config = dict(
    arch='dit',
    model='class-conditioned image flow-matching model',
    dataset='photos of arthropod specimens (BIOSCAN-5M)',
    train_examples=195000,
    image_size=64,
    horizontal_flip=True,
    conditioning='class',
    objective='flow_matching',
    cond_dim=192,
    targets=['order'],
    num_classes=18,
    cond_dropout=0.1,
    logit_normal_time=True,
    norm='rmsnorm',
    activation='gelu',
    mlp_ratio=3,
    head_dim=64,
    fused_qkv=True,
    qk_norm=False,
    inner_norm=False,
    moe='expert_choice',
    num_experts=4,
    moe_every=2,
    expert_mlp_ratio=0.25,
    experts_per_token=1,
    shared_expert=False,
    patch_size=[8, 8],
    layers=14,
    width=320,
    positions='learned',
    optimizer='muon',
    muon_scale='match_rms_adamw',
    lr=0.0047,
    momentum=0.95,
    nesterov=True,
    orthogonalizer='newton_schulz_5',
    adamw_lr_other_params=0.0011,
    adaptive_grad_clip=0.1,
    steps=12600,
    batch_size=128,
    epochs=8.3,
    lr_schedule='wsd',
    decay_fraction=0.4,
    final_lr_fraction=0.1,
    warmup_steps=630,
    weight_decay=0.1,
    adamw_weight_decay_other_params=0,
)
Rows from block 7 of a small class-conditioned image flow-matching model, named by matrix and row number. Rows with one number within an expert belong to one neuron, the router's apart. Each number is 500 + 40 x the weight over its row's rms, rounded and kept within 0 to 999. All counts start at 0. Numbers have three digits each.
Before each expert's rows are labels from the 100 images, of 14976 (inputs lightly noised), where the router gives the expert most weight on average: "place" is the part of the image that holds the peak. Only what is clearly more common there than usual is listed. The data: photos of arthropod specimens (BIOSCAN-5M).
# router: router (model.blocks.7.mlp.router.weight, 4x320, trained with AdamW), inputs 0-45
# up: expert up (model.blocks.7.mlp.up, 4x80x320), inputs 0-45
# down: expert down (model.blocks.7.mlp.down, 4x320x80, transposed), outputs 0-45

# expert 0
place: top right; bottom left
router.0:526464530551440526478526551530408552477471533426549493412547497492523490528443492527379458511490471491542488486488468497527436499519464515
up.0:579482469564486505472508491477514457501501541524493470492538431489536498526574424499575417471468560500560477538485522506549552449453523512
down.0:523449504445523570426514535503598460494410527494479434525514515521498586485468585435565560480524480516521519418484510462505528458432471515
up.1:570488483520554534476552498496452511522405534485490483526518491516530527488494443495497516506504489488501492482464518513527550501505524516
down.1:435498506499555416486507484501390511476453499513529514528526520499519498503508516516578517518512505471494507519497489521450564540510535461
up.2:439452442494490590408550457529577590552491507440511452567455497464453474455495489415527514488495567552432477503547535516484439484459525447
down.2:416487472506451457431505570492454598460564485395522513472494492494475444476545454446476497538547411568489513406421506476541425478466500442
up.3:502431505465532509512569499490503513470485485449444502495492542522529541529450505492565488535470523532568537527459533530503512485442546454
down.3:492477475572423481489515502498500502476559478487451529474505450511533424517558472517520499549544473530537520538483543551423503500489488480
up.4:537506494534515563519503499515550512504527474510475529477443466480481504567512483452420456509451538461484504514469490449547488514495509540
down.4:425566508523446510474465545472481481517585511437452552502470496444477434460499461485566493490517507484471459491440499485527410506530492524
up.5:549532490524406513595498478446532539558484490490482452445491491435496528511478457451460469480551422500465496495543478477501504516521569461
down.5:538511501455538523483462520536506503578464456480500448505435501455480456517445503461483511475465575530479446452510505448488466421488423482
up.6:524532498517375518402495496457469499534528441555534537539545526519524527474493502511617550496503522482485530508497519483459476492525528485
down.6:612473496446440564530514548475505487511499477468459457456480517580482640502510488456571470520496500513465524471535499448571534512481460442
up.7:563513553560562478467495508423509554479558530539451451566518503491495498530523478509583464479552471534459559502480520539496474483519510511
down.7:524482561434480431428504513553532498465454525460520495465548492482520556507469492484512464476494502501479451551460540497484476533462490471
up.8:516541503458508463558504447514466487469599506536474466510469520486530535519482495495558485522472486505463525472553493487482480527544483534
down.8:525588512517471470473457527484445508424434482524488484486489521464471441510543520524593514517480508532503474471488512495528490449494501451
up.9:625519473515560525481502469530511509462466510430483479523499532499468617487456468451616479500511536501509473521478486501473411568490509482
down.9:464542537516446471532475454488419504446598509473572493498465514538494329510516542510562542529491476529497497489491500537504540454491494515
up.10:450465505501518489490502450499553489418528494572437519468519515494490534475537465455562528503490482499520507502491490531453452509504520468
down.10:560490475557593494438565509505511479428474494482533466487416456555502615525474474459503495488516461492444461544494506515494508495499515505
up.11:389479514472440517418513529442480520486515540506555496518520534529518427519521478447517550473474518529511501516498528406505484527459548477
down.11:383548519442512488452515477495461425463454599347490514492503494508515570427521510533499502458506520459514479545461503430463508558481535455
up.12:496463513463493517506494487490504486504549486438531536534519471528493546525435485490514504471498419570504535567437492517487502481493517473
down.12:515483466529511513505512516498509469534538495425527521434516542484492485493469537508442517438504592559517465509501487477477455488501506459
up.13:500471477526508442523587508457529500477440475439468487496492486492438499536511420521597510500511546498565537513472477434423494472498525533
down.13:467465485462530514467558510553520497460538478576480469457582542458465486523497513545590492541453474510557489505450505453550483510541468567
up.14:464429503446393502474517528481574494560445540342510460469469501481524610479478536443497513505494507505495480518507519486530536492497521513
down.14:541477487531396489609526455488501536481471518616500500520527502534511674507514494492573510500499496489532551543487493530532440496499503478
up.15:444510446554403530598519507496523499552440502495458509492532533516451510495452501524472506532499530495543479566478483564457450499444523571
down.15:438482481502557528426536562533539511501467513533454504535466496546389561514529469505530506521466482495522497458489523535513550478448492510
up.16:458529509573422490510534523461499448520493495490501528549530513511499496517476444514465489478543504509467476533494442462433535497573478488
down.16:482525468454476537395567521495471521493513528455521541512445473493489495539493538496575499450464537500481502485520452437544479517565522475
up.17:508475528511395526378479540515559495470438495404519491469511477527491551536479529494507487490517500484493529532564503519457497531503491516
down.17:536510518593348467487477498498545502490444501518539501449548476543487616545555499517497494509492471483516499559485492522463501520509511479
up.18:477529500534448470513470514482423478449578466470505462491497459509502575484491524525456537505500513530547495534527484447487505464454476505
down.18:476508513519522517601493522474517495537529523439524462506467486461472479473533522535499504519514505498523442446475489511497512500467479516
up.19:530499496495437482558437529505512474502550450557499564499537487526494520497455450502464489521482508468502515574509560491425490483535496434
down.19:532471467521553501593511516514482550452570482535462473493448490521533589489452406495507536468459511508501464520510493534463406528489567536
up.20:568521521562548569498504481462549498585423583486457449559582557537510463493515430474557529453558452518532520520489470509514530530518497525
down.20:573528504473420479505563506503567531430467549504525534610456519477529583502523496484603475494532517482496517454523528471537536509547452456
up.21:478494430500533444556516428443516497538521468475447479490477507464477501567507550473450504502475508466477528452447494502476492485464485496
down.21:444512453503461471528508464566523467508465597479480466480462491542495508526456526485574398522517481428439517446498513489521449479460526435
up.22:485483494555528528455541508505508492514577421370481545434494492505506527480493494473470512487455514481475444505503487519480433520532470476
down.22:459501475492486525469492514479472584490580516633492479564544498527479534520462497461545520496484524512499501467550495511506496473472499550
up.23:525564493531553551511504440541508498499483533542501530504521536511535561528515528502508463525491478455544493509469499479475470572485479503
down.23:427501553503589472500462541534429526553487497516474517545547493499534516445503469550453466545516486501489525452441510545494474445465517539
up.24:547576484502494507400462459472484456480537530532500530456501510437508478510521554544550415507508550534527452536531551510484482505493494492
down.24:517576493525458501498490507502498456512498450504489548537427517524507554482510448505455514513472518530496574485464567474510485475515515475
up.25:440501494552519535575519559467464509559429465520522531549524486522488458494463481496526535481479490495496497460482519466489458508483524479
down.25:432528493531442530496453521492594571490464538565490481539513475454498495496468502485523483518500528515497483440510503464494530487522470493
up.26:420456528504450575527474491453508502489553494351496537480492490537523552486521477460496489491506473494470472535473528453521557494514539501
down.26:593455459474441553580497506487479522473619459471475480419471513476499494504473520436519499477511502549504480520593523562515596519497478515
up.27:635454482529501525570539470492487541494541470595487497565457522510505527442498532498639472573485462494440475514514494474539531485541507541
down.27:540510485520568506498498521528478566553345522527466479468519525553514549487546431480480534508494511510507513504536475483463508509531502546
up.28:375423490458417514475534556502372477507502503487468467508490508530470395523528485445503519512501528519505470472461503463558545426478502501
down.28:480508507484463508566485521504450480524557494370554474470516481488496478471513535505551518517456524464473502456508525494540523449439496520
up.29:548485484509552478507460471511478470444514501524516554475540501497509451497461499454444518538444504488486527478498498465490505509518571468
down.29:583518485558444523504499516498604572601512424476494445508480473443458531501462504467452492529463507530519506478546490487510471440469480552
up.30:508493494547438534425519506526500499591457559493495504540490473539528548481461523474455487512577488475488532486463524548513504497539512539
down.30:497493494484613523542518486516478446460443488440469541556516524494492412463541493526474491516553507469467483435499491462462442500469502491
up.31:633481489520421474538537421478447507538592492513474489445465541510427567493472517529371446478513574478489539525462484507490424524498517543
down.31:526520531474420465510496494491450431597463491456523554460547483477518540487493544556473421500536480482493521536520496486540567485488535469
up.32:461477503520547500486554511451530553359505502440486471503473492492425432505521453462607529533482526485500464510461504499530542466454532533
down.32:438499514508572479532522485506460490480544481518531498540576506451507475497572494553510545503508483471509505491471481486492536551536508470
up.33:424483490517504517427516518448526502402448481471529548552521521535560551509444474467554497492571486481470512459527519470484551486537532514
down.33:402485481508552517423509555528472532573530449562531483510463519531511497470513522524389516477490524512477486515472502513500522523527460525
up.34:606523448561483468491520460521528543462511523517446585459468539522453514475465502474568590511511500480510499466420475472479459484558511511
down.34:617513447499427514511544503495518548544444495497511561487459448506484527453533486404475388478480507485487560533529480442491466536552467519
up.35:528494538501493469588596508483509497495544496458503452451551580514533553494457501435506455529454411491491476524477464525528464481548457528
down.35:423441498538457557516556503459609504623429412579476449473497453489451442520498520495515476541509504494485488402568463495518492519462456520
up.36:536456467551482574454562472488615448540493567433560536560451525473492470503514514422532459475456505560418574529453482511548448445571493560
down.36:416476488443561520481505508471470482457594469465539572472496452479523461516479435486529531518540528577492451464528476480472353533546550570
up.37:543512498568465517497493544403465453461488501540463579509536517485496578472481503580551512473518495496527489480467454464504517546464474473
down.37:545462470451475554521495414531492451526450513432485507518433495499481580489482502526496481481455507509534520468521446451542481461477499494
up.38:493443535510446486502459516487507467422660498524551435540555479506497492534515472516502463515491495486482490549456543462529558472487528468
down.38:531489508497472492435442503521487484520497539379554516554493520577467474485526492523545513511546519519497526511468513452470598517542484493
up.39:574511481451541446481511565493572523550539463449542515522503475559471506484489462477505515489488514459440482506498553559537446523533557515
down.39:528489522524549501478493450505551467503511566477515475661501498480489485457538506490559521509508524473526487421538499465471468507518498488

# expert 2
place: bottom right
router.2:451509479489502561444556483481578464483436418468475487572500523493491434525517479440547521465509533495465515442523518475473458545474520510
up.0:474512528532342528481490483522497469550563502470537541443508494481554374520479575540532515518460496474532496478492531466483528505499547448
down.0:498468484490423502555483520499555575465466501368484506513509498562453519509477521464476503484501494490454481559537505406495565525503500492
up.1:616476558536481562525536534491511550461502487531488544480544527497537449494465556522477459569545495485474457521559498519527559491551505474
down.1:537560494493427546466480547524420478423517539540529558528449465491480547441505524490571525522502500485497502461541506495477413507474518503
up.2:486534489506405495608498447479606437461478520469506455513544561470516524536440519497380485486508534454517452460481477523446469512501485461
down.2:448419486481553533520494494495529501417537479492520536560517516550490595494485462498483551472485512497500528534547470514474514535456492453
up.3:530461535450581568440496503449510469457468536447480500452471459477549416512507538478461484496544504479499474525488543458495494518547501450
down.3:531499527533481435506494435483556487540517459379508478483482540494457606554466469553420481491455510496488527463553534524572448471516501463
up.4:531553489473449498438507467490393538422521480466516497526586509528523495495464494492535498486511476515463521524486513460497490560521511534
down.4:415462523517561438483484496511537530512559513501515491579528443502494601488537496525581525505469510497502496489460470504515534517484526476
up.5:621471506508481488455495484489476494433518560470458535528523511440493455450510481535523558547539527474494508570534483561527471488494530513
down.5:565496478443521486474495514540533463468461502538495486449453507517520501463469446472477463477497464501469471467525530464496487523519516460
up.6:366465474477552475476533448488456491559620475337441547436547514526540631552505492465570454497505469470516498516506519472457377489539483471
down.6:473531513557451549433460581509527491524567468571525532512490456497505490513501472512428575504480476515516492477553466453482546520523538460
up.7:477510459519516520401474492479499462447452499342486529460538513514482483507499474489531454542465514490527531522471480512495476483545470496
down.7:582555477558445523521513454470565464429488473356500507516483497481480469451505567510599469504474502499469482522493512505538543453523490518
up.8:542490488501537468499524589490488492465541446572504480510498533516523670515519502469521476512473511483488478521474533518472441559518483532
down.8:490516504523553536492501495563516532562517447591501560504517503437503514549506514512563538496469512469489438427540511432483483549536512494
up.9:511520503524499498589477515503447503606632519522509525489498493505479490535509523533452464499478546521543522558535516517424478529517496513
down.9:536532510523493511496497447508503503512499510421525519506489516461485550530496441535587526482498475497593455452500529531559462473506510500
up.10:527518501543450471508489444524423496437646524499488484497471493501531425485537554516532460533517544501468432481503526453454484473438528499
down.10:384533464495411488369510491522458464554523472462474517464500494488502475471511497489437468499517504486447528469476510498486541475517494495
up.11:545489510454491518460547487516517487397551476463479476448501470429556493496472509466498511468469469478496451524537499549499471533530510472
down.11:517514511485451483399496525518621491506556530520552497475496506534482493527543520506521556489498520496500505518539525517512496456513471498
up.12:596460504552510523450500528533533474449587541438469466522507474460507464492445486504551477509514451510494497429556485509485570529511499487
down.12:485556464540461517555534482538457502519515532498509488456478486449464477503498550535543540470452505502500541505574509544515552499470492492
up.13:525452481511554528559496470470558497446447512575462499540499519499519611448524428505445516539467519467497481535461484493480505433550509523
down.13:486482473485536533490556511503485546621563506502542482554560488497551458540553476533598510503427504525548512498478490487506506511475472491
up.14:430500496477408520540521441489518497511474529500461507566460513488507684525488496488662471503509533518461486480556511559472457457491471443
down.14:538535513474455469520493495495423473567511518509518481499503485466487548444526511493451529504495510505493490483484510490491526469537489489
up.15:527471463591640511496560483483513516404476498531480489495531493491471607469444436535524476541540539528513521541467508548475460475473520483
down.15:417459505500426493401478468534436484440494469416494497520490524509486457495566446483548514528459513528501524507447492548489476518505522487
up.16:386501539488493481444481500519490476539361489353476517532520524534522528451486422535588494509514515465510501464533479485470570542540542531
down.16:596484470533596545492490471504433525515442534647492469522494503522535485486474506479579496500515526492478512474551515442478727528513516495
up.17:410556491459423484497522501498516499520425485427477513531520513567469571478456463563577501527486515519527535483528495514458502553468483502
down.17:480504524518479505612479485485464485635497489548485516502500509521457455477540523492529506537542486506504495488463506482513429471475493522
up.18:573497515421408451478540517491510484437468509592515504475481478487462523500464461511493503501543483498470503502506482523479499563531495398
down.18:475473519423572500485505494516430523504504518604484506441505488504521539498453501479474447506499525478498440506505482491490450510512486518
up.19:530498511482476516498509463500497435612524504411498496481525516524491543510499445511528485502464485458521493562534512520481476429489509492
down.19:387470500436500507512538517510399536526564491442482487498483524548496549468512469503570565485484496497490423513438507524495528511518457515
up.20:522486491532577483471471476475494526527444542434448497583471485500519557459512436562499528512503555489510431437466515495482574495473476522
down.20:579542511521496480424515482490578484497537561452464501534482549491536455477487477468456455504481507502502506466498502517491529474484470487
up.21:461509462522540557549525472480494483547490478560482511505516512505486651493454518536587518519477473503524556529529497551465483515509468487
down.21:353540482509409516403539478504551517530483516446521568495504472497463448457479490497487509486481510507501485562523494473513409482531495474
up.22:555494520506425500505523473493566462492499480525495494532547504498509447572488471540518522505502514520485526488509516549486551466478476532
down.22:594523491575478476569551531513535517536511510549481464558487517490510467443559497487475490464479497505452526519524519493506587481507458467
up.23:508431467557480457516526464526514474601534574526475461527499492491523518515488537456529483474493464478521468497455478519511547530476532532
down.23:438567515529436489475473539516519478536535519527448464531534529507462531411563488566491460470502519473526528489459485489511572506512474468
up.24:449458450512627522475514497520542509576409483494519450529448520497554586513505577448538451532526500508452452465446519497510513490517566502
down.24:563503498472430480487503497489510535417515543539476470508493510503481421464499538500498498489513514499441509511451513508509489490520484528
up.25:547509470549576441623512529497418497555586455553547488485546492519503439531460486518428455493489491480515532505448517454462493542470498537
down.25:428457496540444517483526475494460502583532523423510477530517500490530443495553473455520470481508486499457526565478510461491556567542494489
up.26:525505459497496440512506466487458461530538505394465511514521457527485580478514469506549492497461521537521545549535550495465582493564543525
down.26:540478486509343465572507504481551515466490487549460492539475478536495323481503542477447482500564512495477540447493503513451545513485488543
up.27:538503494507505505573467460502532495420490458461485484464501539512473530475506536508479526477501511458474521499531531469445564531444522472
down.27:494492527478537526450473538456456507565598482397497487504518484489443570530486489508466511518506499498524490485570483459514534460475495500
up.28:501498514497407462458509515514500479514369495483493477562479508558445540470525523529466478501503464506452484505476494513493501523474520548
down.28:497473499478563511444482507504512511573524502426460450513527477443481501510539465483537520500516512518511523472585491429507598567501491470
up.29:372478481493505444528477442499444510476468513515545513464552504499446564514493530548526505469455487463472516479464519505489534464485500445
down.29:337486503520453517453535538520545466420499500485488483430461530498508451525537486485564525453459506486463502521486527502493381542553455510
up.30:449453481525404499487539495495535493479475525509509506517525521517484540494455524430467473554453517491476477525545497504479487445456522498
down.30:471508550490604497573487499469509538414593483489504476526514511528488507557477497517508469513499536483504474449523521478510437529480491490
up.31:496530497533581466490485508465622490510415514537536489562519532463493505517505536520388530517485548458492487460496490515491610500511488490
down.31:500516498462594475530548460508545471411483489386493484515491480489494450480459545478608537505514484486493480499535503480531611524512465473
up.32:508487553570508511558544453506577499520478471474519536515491466546527466565488484511410477521503522548541497471513559474435529529495504510
down.32:434483560512430474492530452519490508532548559539494541392507505503498462519477506502488479524448476520586512512485579524502462480452504517
up.33:482541503476488508452515467488398489518563503482488474531480529512507483484468513491570484522484528526453492435502493520517546488505472526
down.33:460546507529454496543492470500516511427514501600480506470514518502487406485509546511439457453493494512524483498480492516515503437549500497
up.34:442523533485394543503464506512427540545479549503540512397538460537476532508495470516501533513424514538522521502516510529426473512476505437
down.34:492537523569532483584488487486463501458526477458546516508530506566502472497421506489657467493533509499560490550431500508493461489529506460
up.35:500527436428499500469537523479451548428518536454502501483503475562535568497532463504623526562445525468512534525546509568489460522482467457
down.35:457513496500488475560508507511568481458499555402479434411451525478510521476480563460541511512502494523488503477517499519505540483504494542
up.36:544468500539407486473488485520473533528406441564494453453478471514513522505493529530459504493495485474506458515508488539475441512493509521
down.36:503447519430448511475530516507488509564483473438458485485533549567517557569479533473482524509487477515537532510517500525531423561525482553
up.37:492528478499427485401484462499540455507423452412529543476491515486513474497565513513426521496494506479484474497577534490457491480465544466
down.37:427515532552486506492515499478439495521451447483543488444470539515499550528490589441386515529452507500484503485549509462479543460462486526
up.38:522525518522443483525466490478409500670455490349530493466501533518463465520504528518462465496520521532529495521511490481488521504485507468
down.38:555481529548478501498534467488485488541445457564537504557495503456515495500497501502654501490449532481493437534492531502469486521499507519
up.39:539473510471513519526452486488454507581406426463491508439554473487493616549484519484462541503492460498516510468481502489524433511515477488
down.39:519537492503515509548525527514456524611462435442504515462512528513521548503496490503488526513509456489517535453524498514526504481500501540

# expert 3
place: middle left; top left
router.3:492447520518421450553500474465518469511492469541472459581488517549551517541494528432515527490525469543452504441503565446494634498524511564
up.0:470517475487521507465538461532402513544579496446525520572536515505540558464487517492471523519482492489504446496456625504501498439483475559
down.0:425502489481491524407522545509531579375561535473485485442521503521455495457515450446414521489483520525465471552561502476469525547544507489
up.1:467497528529589531519561531490520484502550515480502452492485480454515552513525532453486469520485481434477462465505493494536493472476507511
down.1:397512501535521529494516500505462511440470461479509483467462505437473378504423519419487538488441500487518459515530491455477508490460461538
up.2:606455476523545486545534540504471525616496497494439521473492512498515442551516471499515525503437496489486507534441512433502494483532489481
down.2:431468477521517477464507426496507508520430524413508487492518519487501590539536498512485510523519476480493496481481491534441516489493510514
up.3:645481488492383542502480506494488494393581474337495488499521487497489417498494466511511502519474511496472473467448533472523466511466500464
down.3:525515463513438508556525486481454509528571451545456469502497518487519511472511513500529497480490480489476526467561507529460516456512500493
up.4:570486502523525516482489496438541457516367554365498494506462517502568575483426536473557533444483518458457543498446570459509589522530484476
down.4:607478489567657530568508454547489426473450476395545488481470494503458515512494531467523467490506475490455496496542527468500500534460470568
up.5:589512414516434541523551566524518556490491524515499561510502558480587539506519461514536438405490571454497516528491506493491522565482506574
down.5:566478496491481496489457538550515521488521523385476530531523488509517578446506538469494503499528514496509536499541494441498500514484484497
up.6:469465502535293504494492493501570465429478470420510511489491520466518484526476527530541549489450506518493485514451506468504525537477490495
down.6:529540516456459490563531553500545461409475453527503545505486488416479550513463543477574552501468461497546449438515494537537510477463491517
up.7:423475486512354495445520502511465528434533537408441564534474533507551603536465483498507488523480525518516444517483465534483479468507481493
down.7:351445480514474480458503461453551513597472486378463543538518522599511433497485517527512463567534540495442500511425498486464488480482476492
up.8:672458508508446572570479466492475509536469469457430473470508539476507398533436463489545576519518418513470470550454497429528518482540529463
down.8:621504500471455466544441449514507499379568475510486529468530486519517528517518513526502482467487534496497545562501494507501496525522521530
up.9:518503428460440498494523499428567499496554505478507506521556505507499506534501484492490472563487454455502426515503547504559582510528506438
down.9:505476487534517541493457484500490503499423550505498502525464498495504440434518515528434459498532485513499511486512496511517445525515470498
up.10:497489464453540537402522531461485472504526455344543521551501534535491509521506479497505499517492516476483502487472523498466498484524548469
down.10:567445510475508507520524486515506466484452472534557523515486480496462583477519481452570525515496475496480514529508508485499475496493489499
up.11:565487511483458462455495454560489523556538487476520479483566528486548511502443481520475483499463522444469527484478496450509480511498455481
down.11:584533531561614551517519477483513502523489478455527568493486514499469387560435477499624455508501507544541444516511506498462522556473510478
up.12:480491445523502486467573569468518461537502472449525532516473491517555578478542495472537533486533528501490482527490479538479473519493515546
down.12:421504496519530501438504537529546463496419481442497481460466486463512575531525527456570448517499449521509509496558533513494463463497467512
up.13:496442422559477468442517529506518448477547487488487488541512470512546588473504518447483479483467511519504485513489480534486485495512537525
down.13:425523512460529504404488535492485499522419535456472479480475504456508349469524523472504463503509504513444482470499528456523468465509502492
up.14:501493453481488533440467537432467448445405536436463463469558441470500566558456516460476458499478513446502467526537490515514506468494467432
down.14:382520531512612477496470507459525515563513470485513461487498487496453586442498467538388488509509482485458518479461487487492441493460497480
up.15:518462476472422489502527532494476483495498513409514528483543503473537512480478477483565489496484437492521516476443547490459486507539540460
down.15:486503479523435499448467465483538513455507533400500497498487489547538487505484509520628483507508494476524509509525509469476467511535518500
up.16:427470488490517534550434446441451437475532503404534504462494511471449467545535531528540448482508554498453490495490477497475500489400470557
down.16:470497504507503520474531489474497540546490460384521466498530534524463439523527513475586492484493517515495463485506490478489633471491484476
up.17:561443510508497467502522516501546482463456470415510472466517523420488528549500550529450518536466505498455456447464506467505582498523530503
down.17:456480526472383575529454543500450540499597473480474529582501507520460438504483423511434567514506497506523468480496490473506500500512471464
up.18:602484481540468515454456491508574547400515505445541498510487474464506527493490553535477583491497512525469515526522532529495521459508482465
down.18:411452508436484515553494477484450477480422502471477479517505497488539340478475536517517481487503529514471568476508500469526463517486509531
up.19:421483480550465480493515476496562566504520449394491530537492525548520508519498442521575527517434557447491568551523561525514524490516535445
down.19:433491494449479502439556475506535454383457573412519501551517504508497437521493551568600543507497498502504531525446478510509403477496477532
up.20:550466467466616518410516552479591534513546456519481514542466521476457443537492509483558521532499551506442487490467533530540543486509486447
down.20:411462517486469527404549487505554532395494511435493464534469495502489520525478510454576521501480500496439482479461513455503506511502426526
up.21:544424480516643537461506541465563553485367458546544483514521554523485552528507498501568463536505534495493508503468515527520570460464523470
down.21:627518499495538490528495549538567515402497529575474468455504499534523510514452511487587427474506493495490508530525532491531530519505507508
up.22:621483465522501495437558447481616540530442540459458472518561514477498469541444534437563487507499528521491493494519476546493497472551501490
down.22:599442499484508495444533491519580574588430556495497500453507470543503470506490489459449444503509513482507503542487517526478506510514495510
up.23:542448480504532449494492482493537451565385487378525461568432516488492545470473486491515526522486510519478513485481497461459510505493509555
down.23:772541484521471473508500450480563479489597516427500512485465502493501462554493519512524509471496514476504476490487511491513507490499529515
up.24:649478481469415493462499423514545469555409503336474540520534472504533500488425508482490506534493538491468449503499479518533456534458549463
down.24:549505507475389466527449550537507520547429514562484573534522480488502603439467436535419544511497523493502520545437493492546477512489538471
up.25:596488510543461461461493471502452484464511489523471573524442483419534503543522492444465532471475520484508533499534511495444505459507489536
down.25:579545486490518503550556489517539466482490474503490548555472475448475616485517547461492489477497508495506442384548492531460484488486513478
up.26:468477475543588501505523550480506547457562501521527456431476492515498590515466464431541401524514551496518494543425468510485459534463502504
down.26:354513495568364484556552469556531431573503563477537504551467483450514314512477514495576492491468497480518470576529508485493491487466515505
up.27:660470480511574542583548529471455546548488489501512491483517497493511589469470468439459487506518465494490478521428530502512480565522519560
down.27:550481501420518529486460509488407495492600518505470470523496485450553455522467483500480502517507531527576517454530490480513440490519521538
up.28:491483453525388518423504531455582515433437460486504536471534499469553541549452510508583501502490518468494479499546523515480515502479471512
down.28:537533481532463506486497477468488518443515512451516515530481500558503512491563472509389517537501490478476530527446497496500465514523486475
up.29:491488468587622513505494507526499464520454468431475512531544520520522497453478441508571495505496492452496465511495483449510493529512546485
down.29:435541500499449529510499533502427461478526517472489521491444476477485540546489546475555488510510492503521485483553524469560540531488496489
up.30:511454487531537502483574501428432440497542506485516510512505509527499384523473517432529474464496545492436508492452523495490523540486462511
down.30:516530530513432521528505517509433520500480560517478472484482521442507462517451440488535456500480477498495500568526522452544421520489462470
up.31:553478529487581517551574482457510477502453539442492460536548474470507503459492545438629501542524502496450511491437480442496469531480496509
down.31:676514499492379461496472497514607514455466501371471549491509539516534413578525476521540477474454517488514470507547500545517495526520518452
up.32:450425472521606543552523462451490490492408495485497552549475552523568553496519457529526434496492515481479516549443531542511549526514504455
down.32:355462431488565517502501530498540487580556543418467475470470515477513488552468452450512488442450525490489467518510526527516535487480496507
up.33:472473425603564481468474486472538464476584541441519542474536491555489517463458524496583510477447534447498467450554474530503556490528521474
down.33:495502486490566454452498476513501478431513528448462501451464493477515436466461524512598485526483522482474526485493500512459391515486553509
up.34:433479433544494524489486468453452531467376484426459487528514522449521502466511477444530472554517504495479423485437497510498493536491495513
down.34:436533496459487499510487485477563495506527568496466488524489510543521445520481529460470499502492479501521530531473493543513522451495506535
up.35:484528497550521514497532487515456507506498493476484483542516482541484618469471447461439445511510502498495437562454462515524489487480539504
down.35:546480487530537488499461505506458485427611483518471472564467459503530402511521470544380482502510525496506553492507480479491479548511491454
up.36:560459534565444533448490459486445469487606452489478436491508487446501600526539498490524497539478516509501482495490503519459516512474468487
down.36:543499476494597532420497463515582560491400461497458500472528531481478454490510498500395492484503483485513480488505483504484522511531489543
up.37:427482432542471494543495430564517464501433470431522496519476515470537572506516517505529479500478455495476429471499493518505530474456464493
down.37:451443494484668530528545517512564512499546465443495483521458490486490390507481459437505546520518503533497507481500486539489452461498492555
up.38:465515460514687508613517454453443508633484531575474506505483513490515602472489500521548455487492498478467511523536503455484527532486467498
down.38:571544479489477513510529460525451476508440466458547497490507521587468599426530555525506479468470509491490487488538510516463490455496501513
up.39:577489434521527567496494438473566470472458492580501505512518495478524464546443519456512502513570498496503520407516499483458551537505443488
down.39:515498504475531485539475580464490513478576511490498478474523488527479683495509464503446488514512468521455524542499481530551426480483515467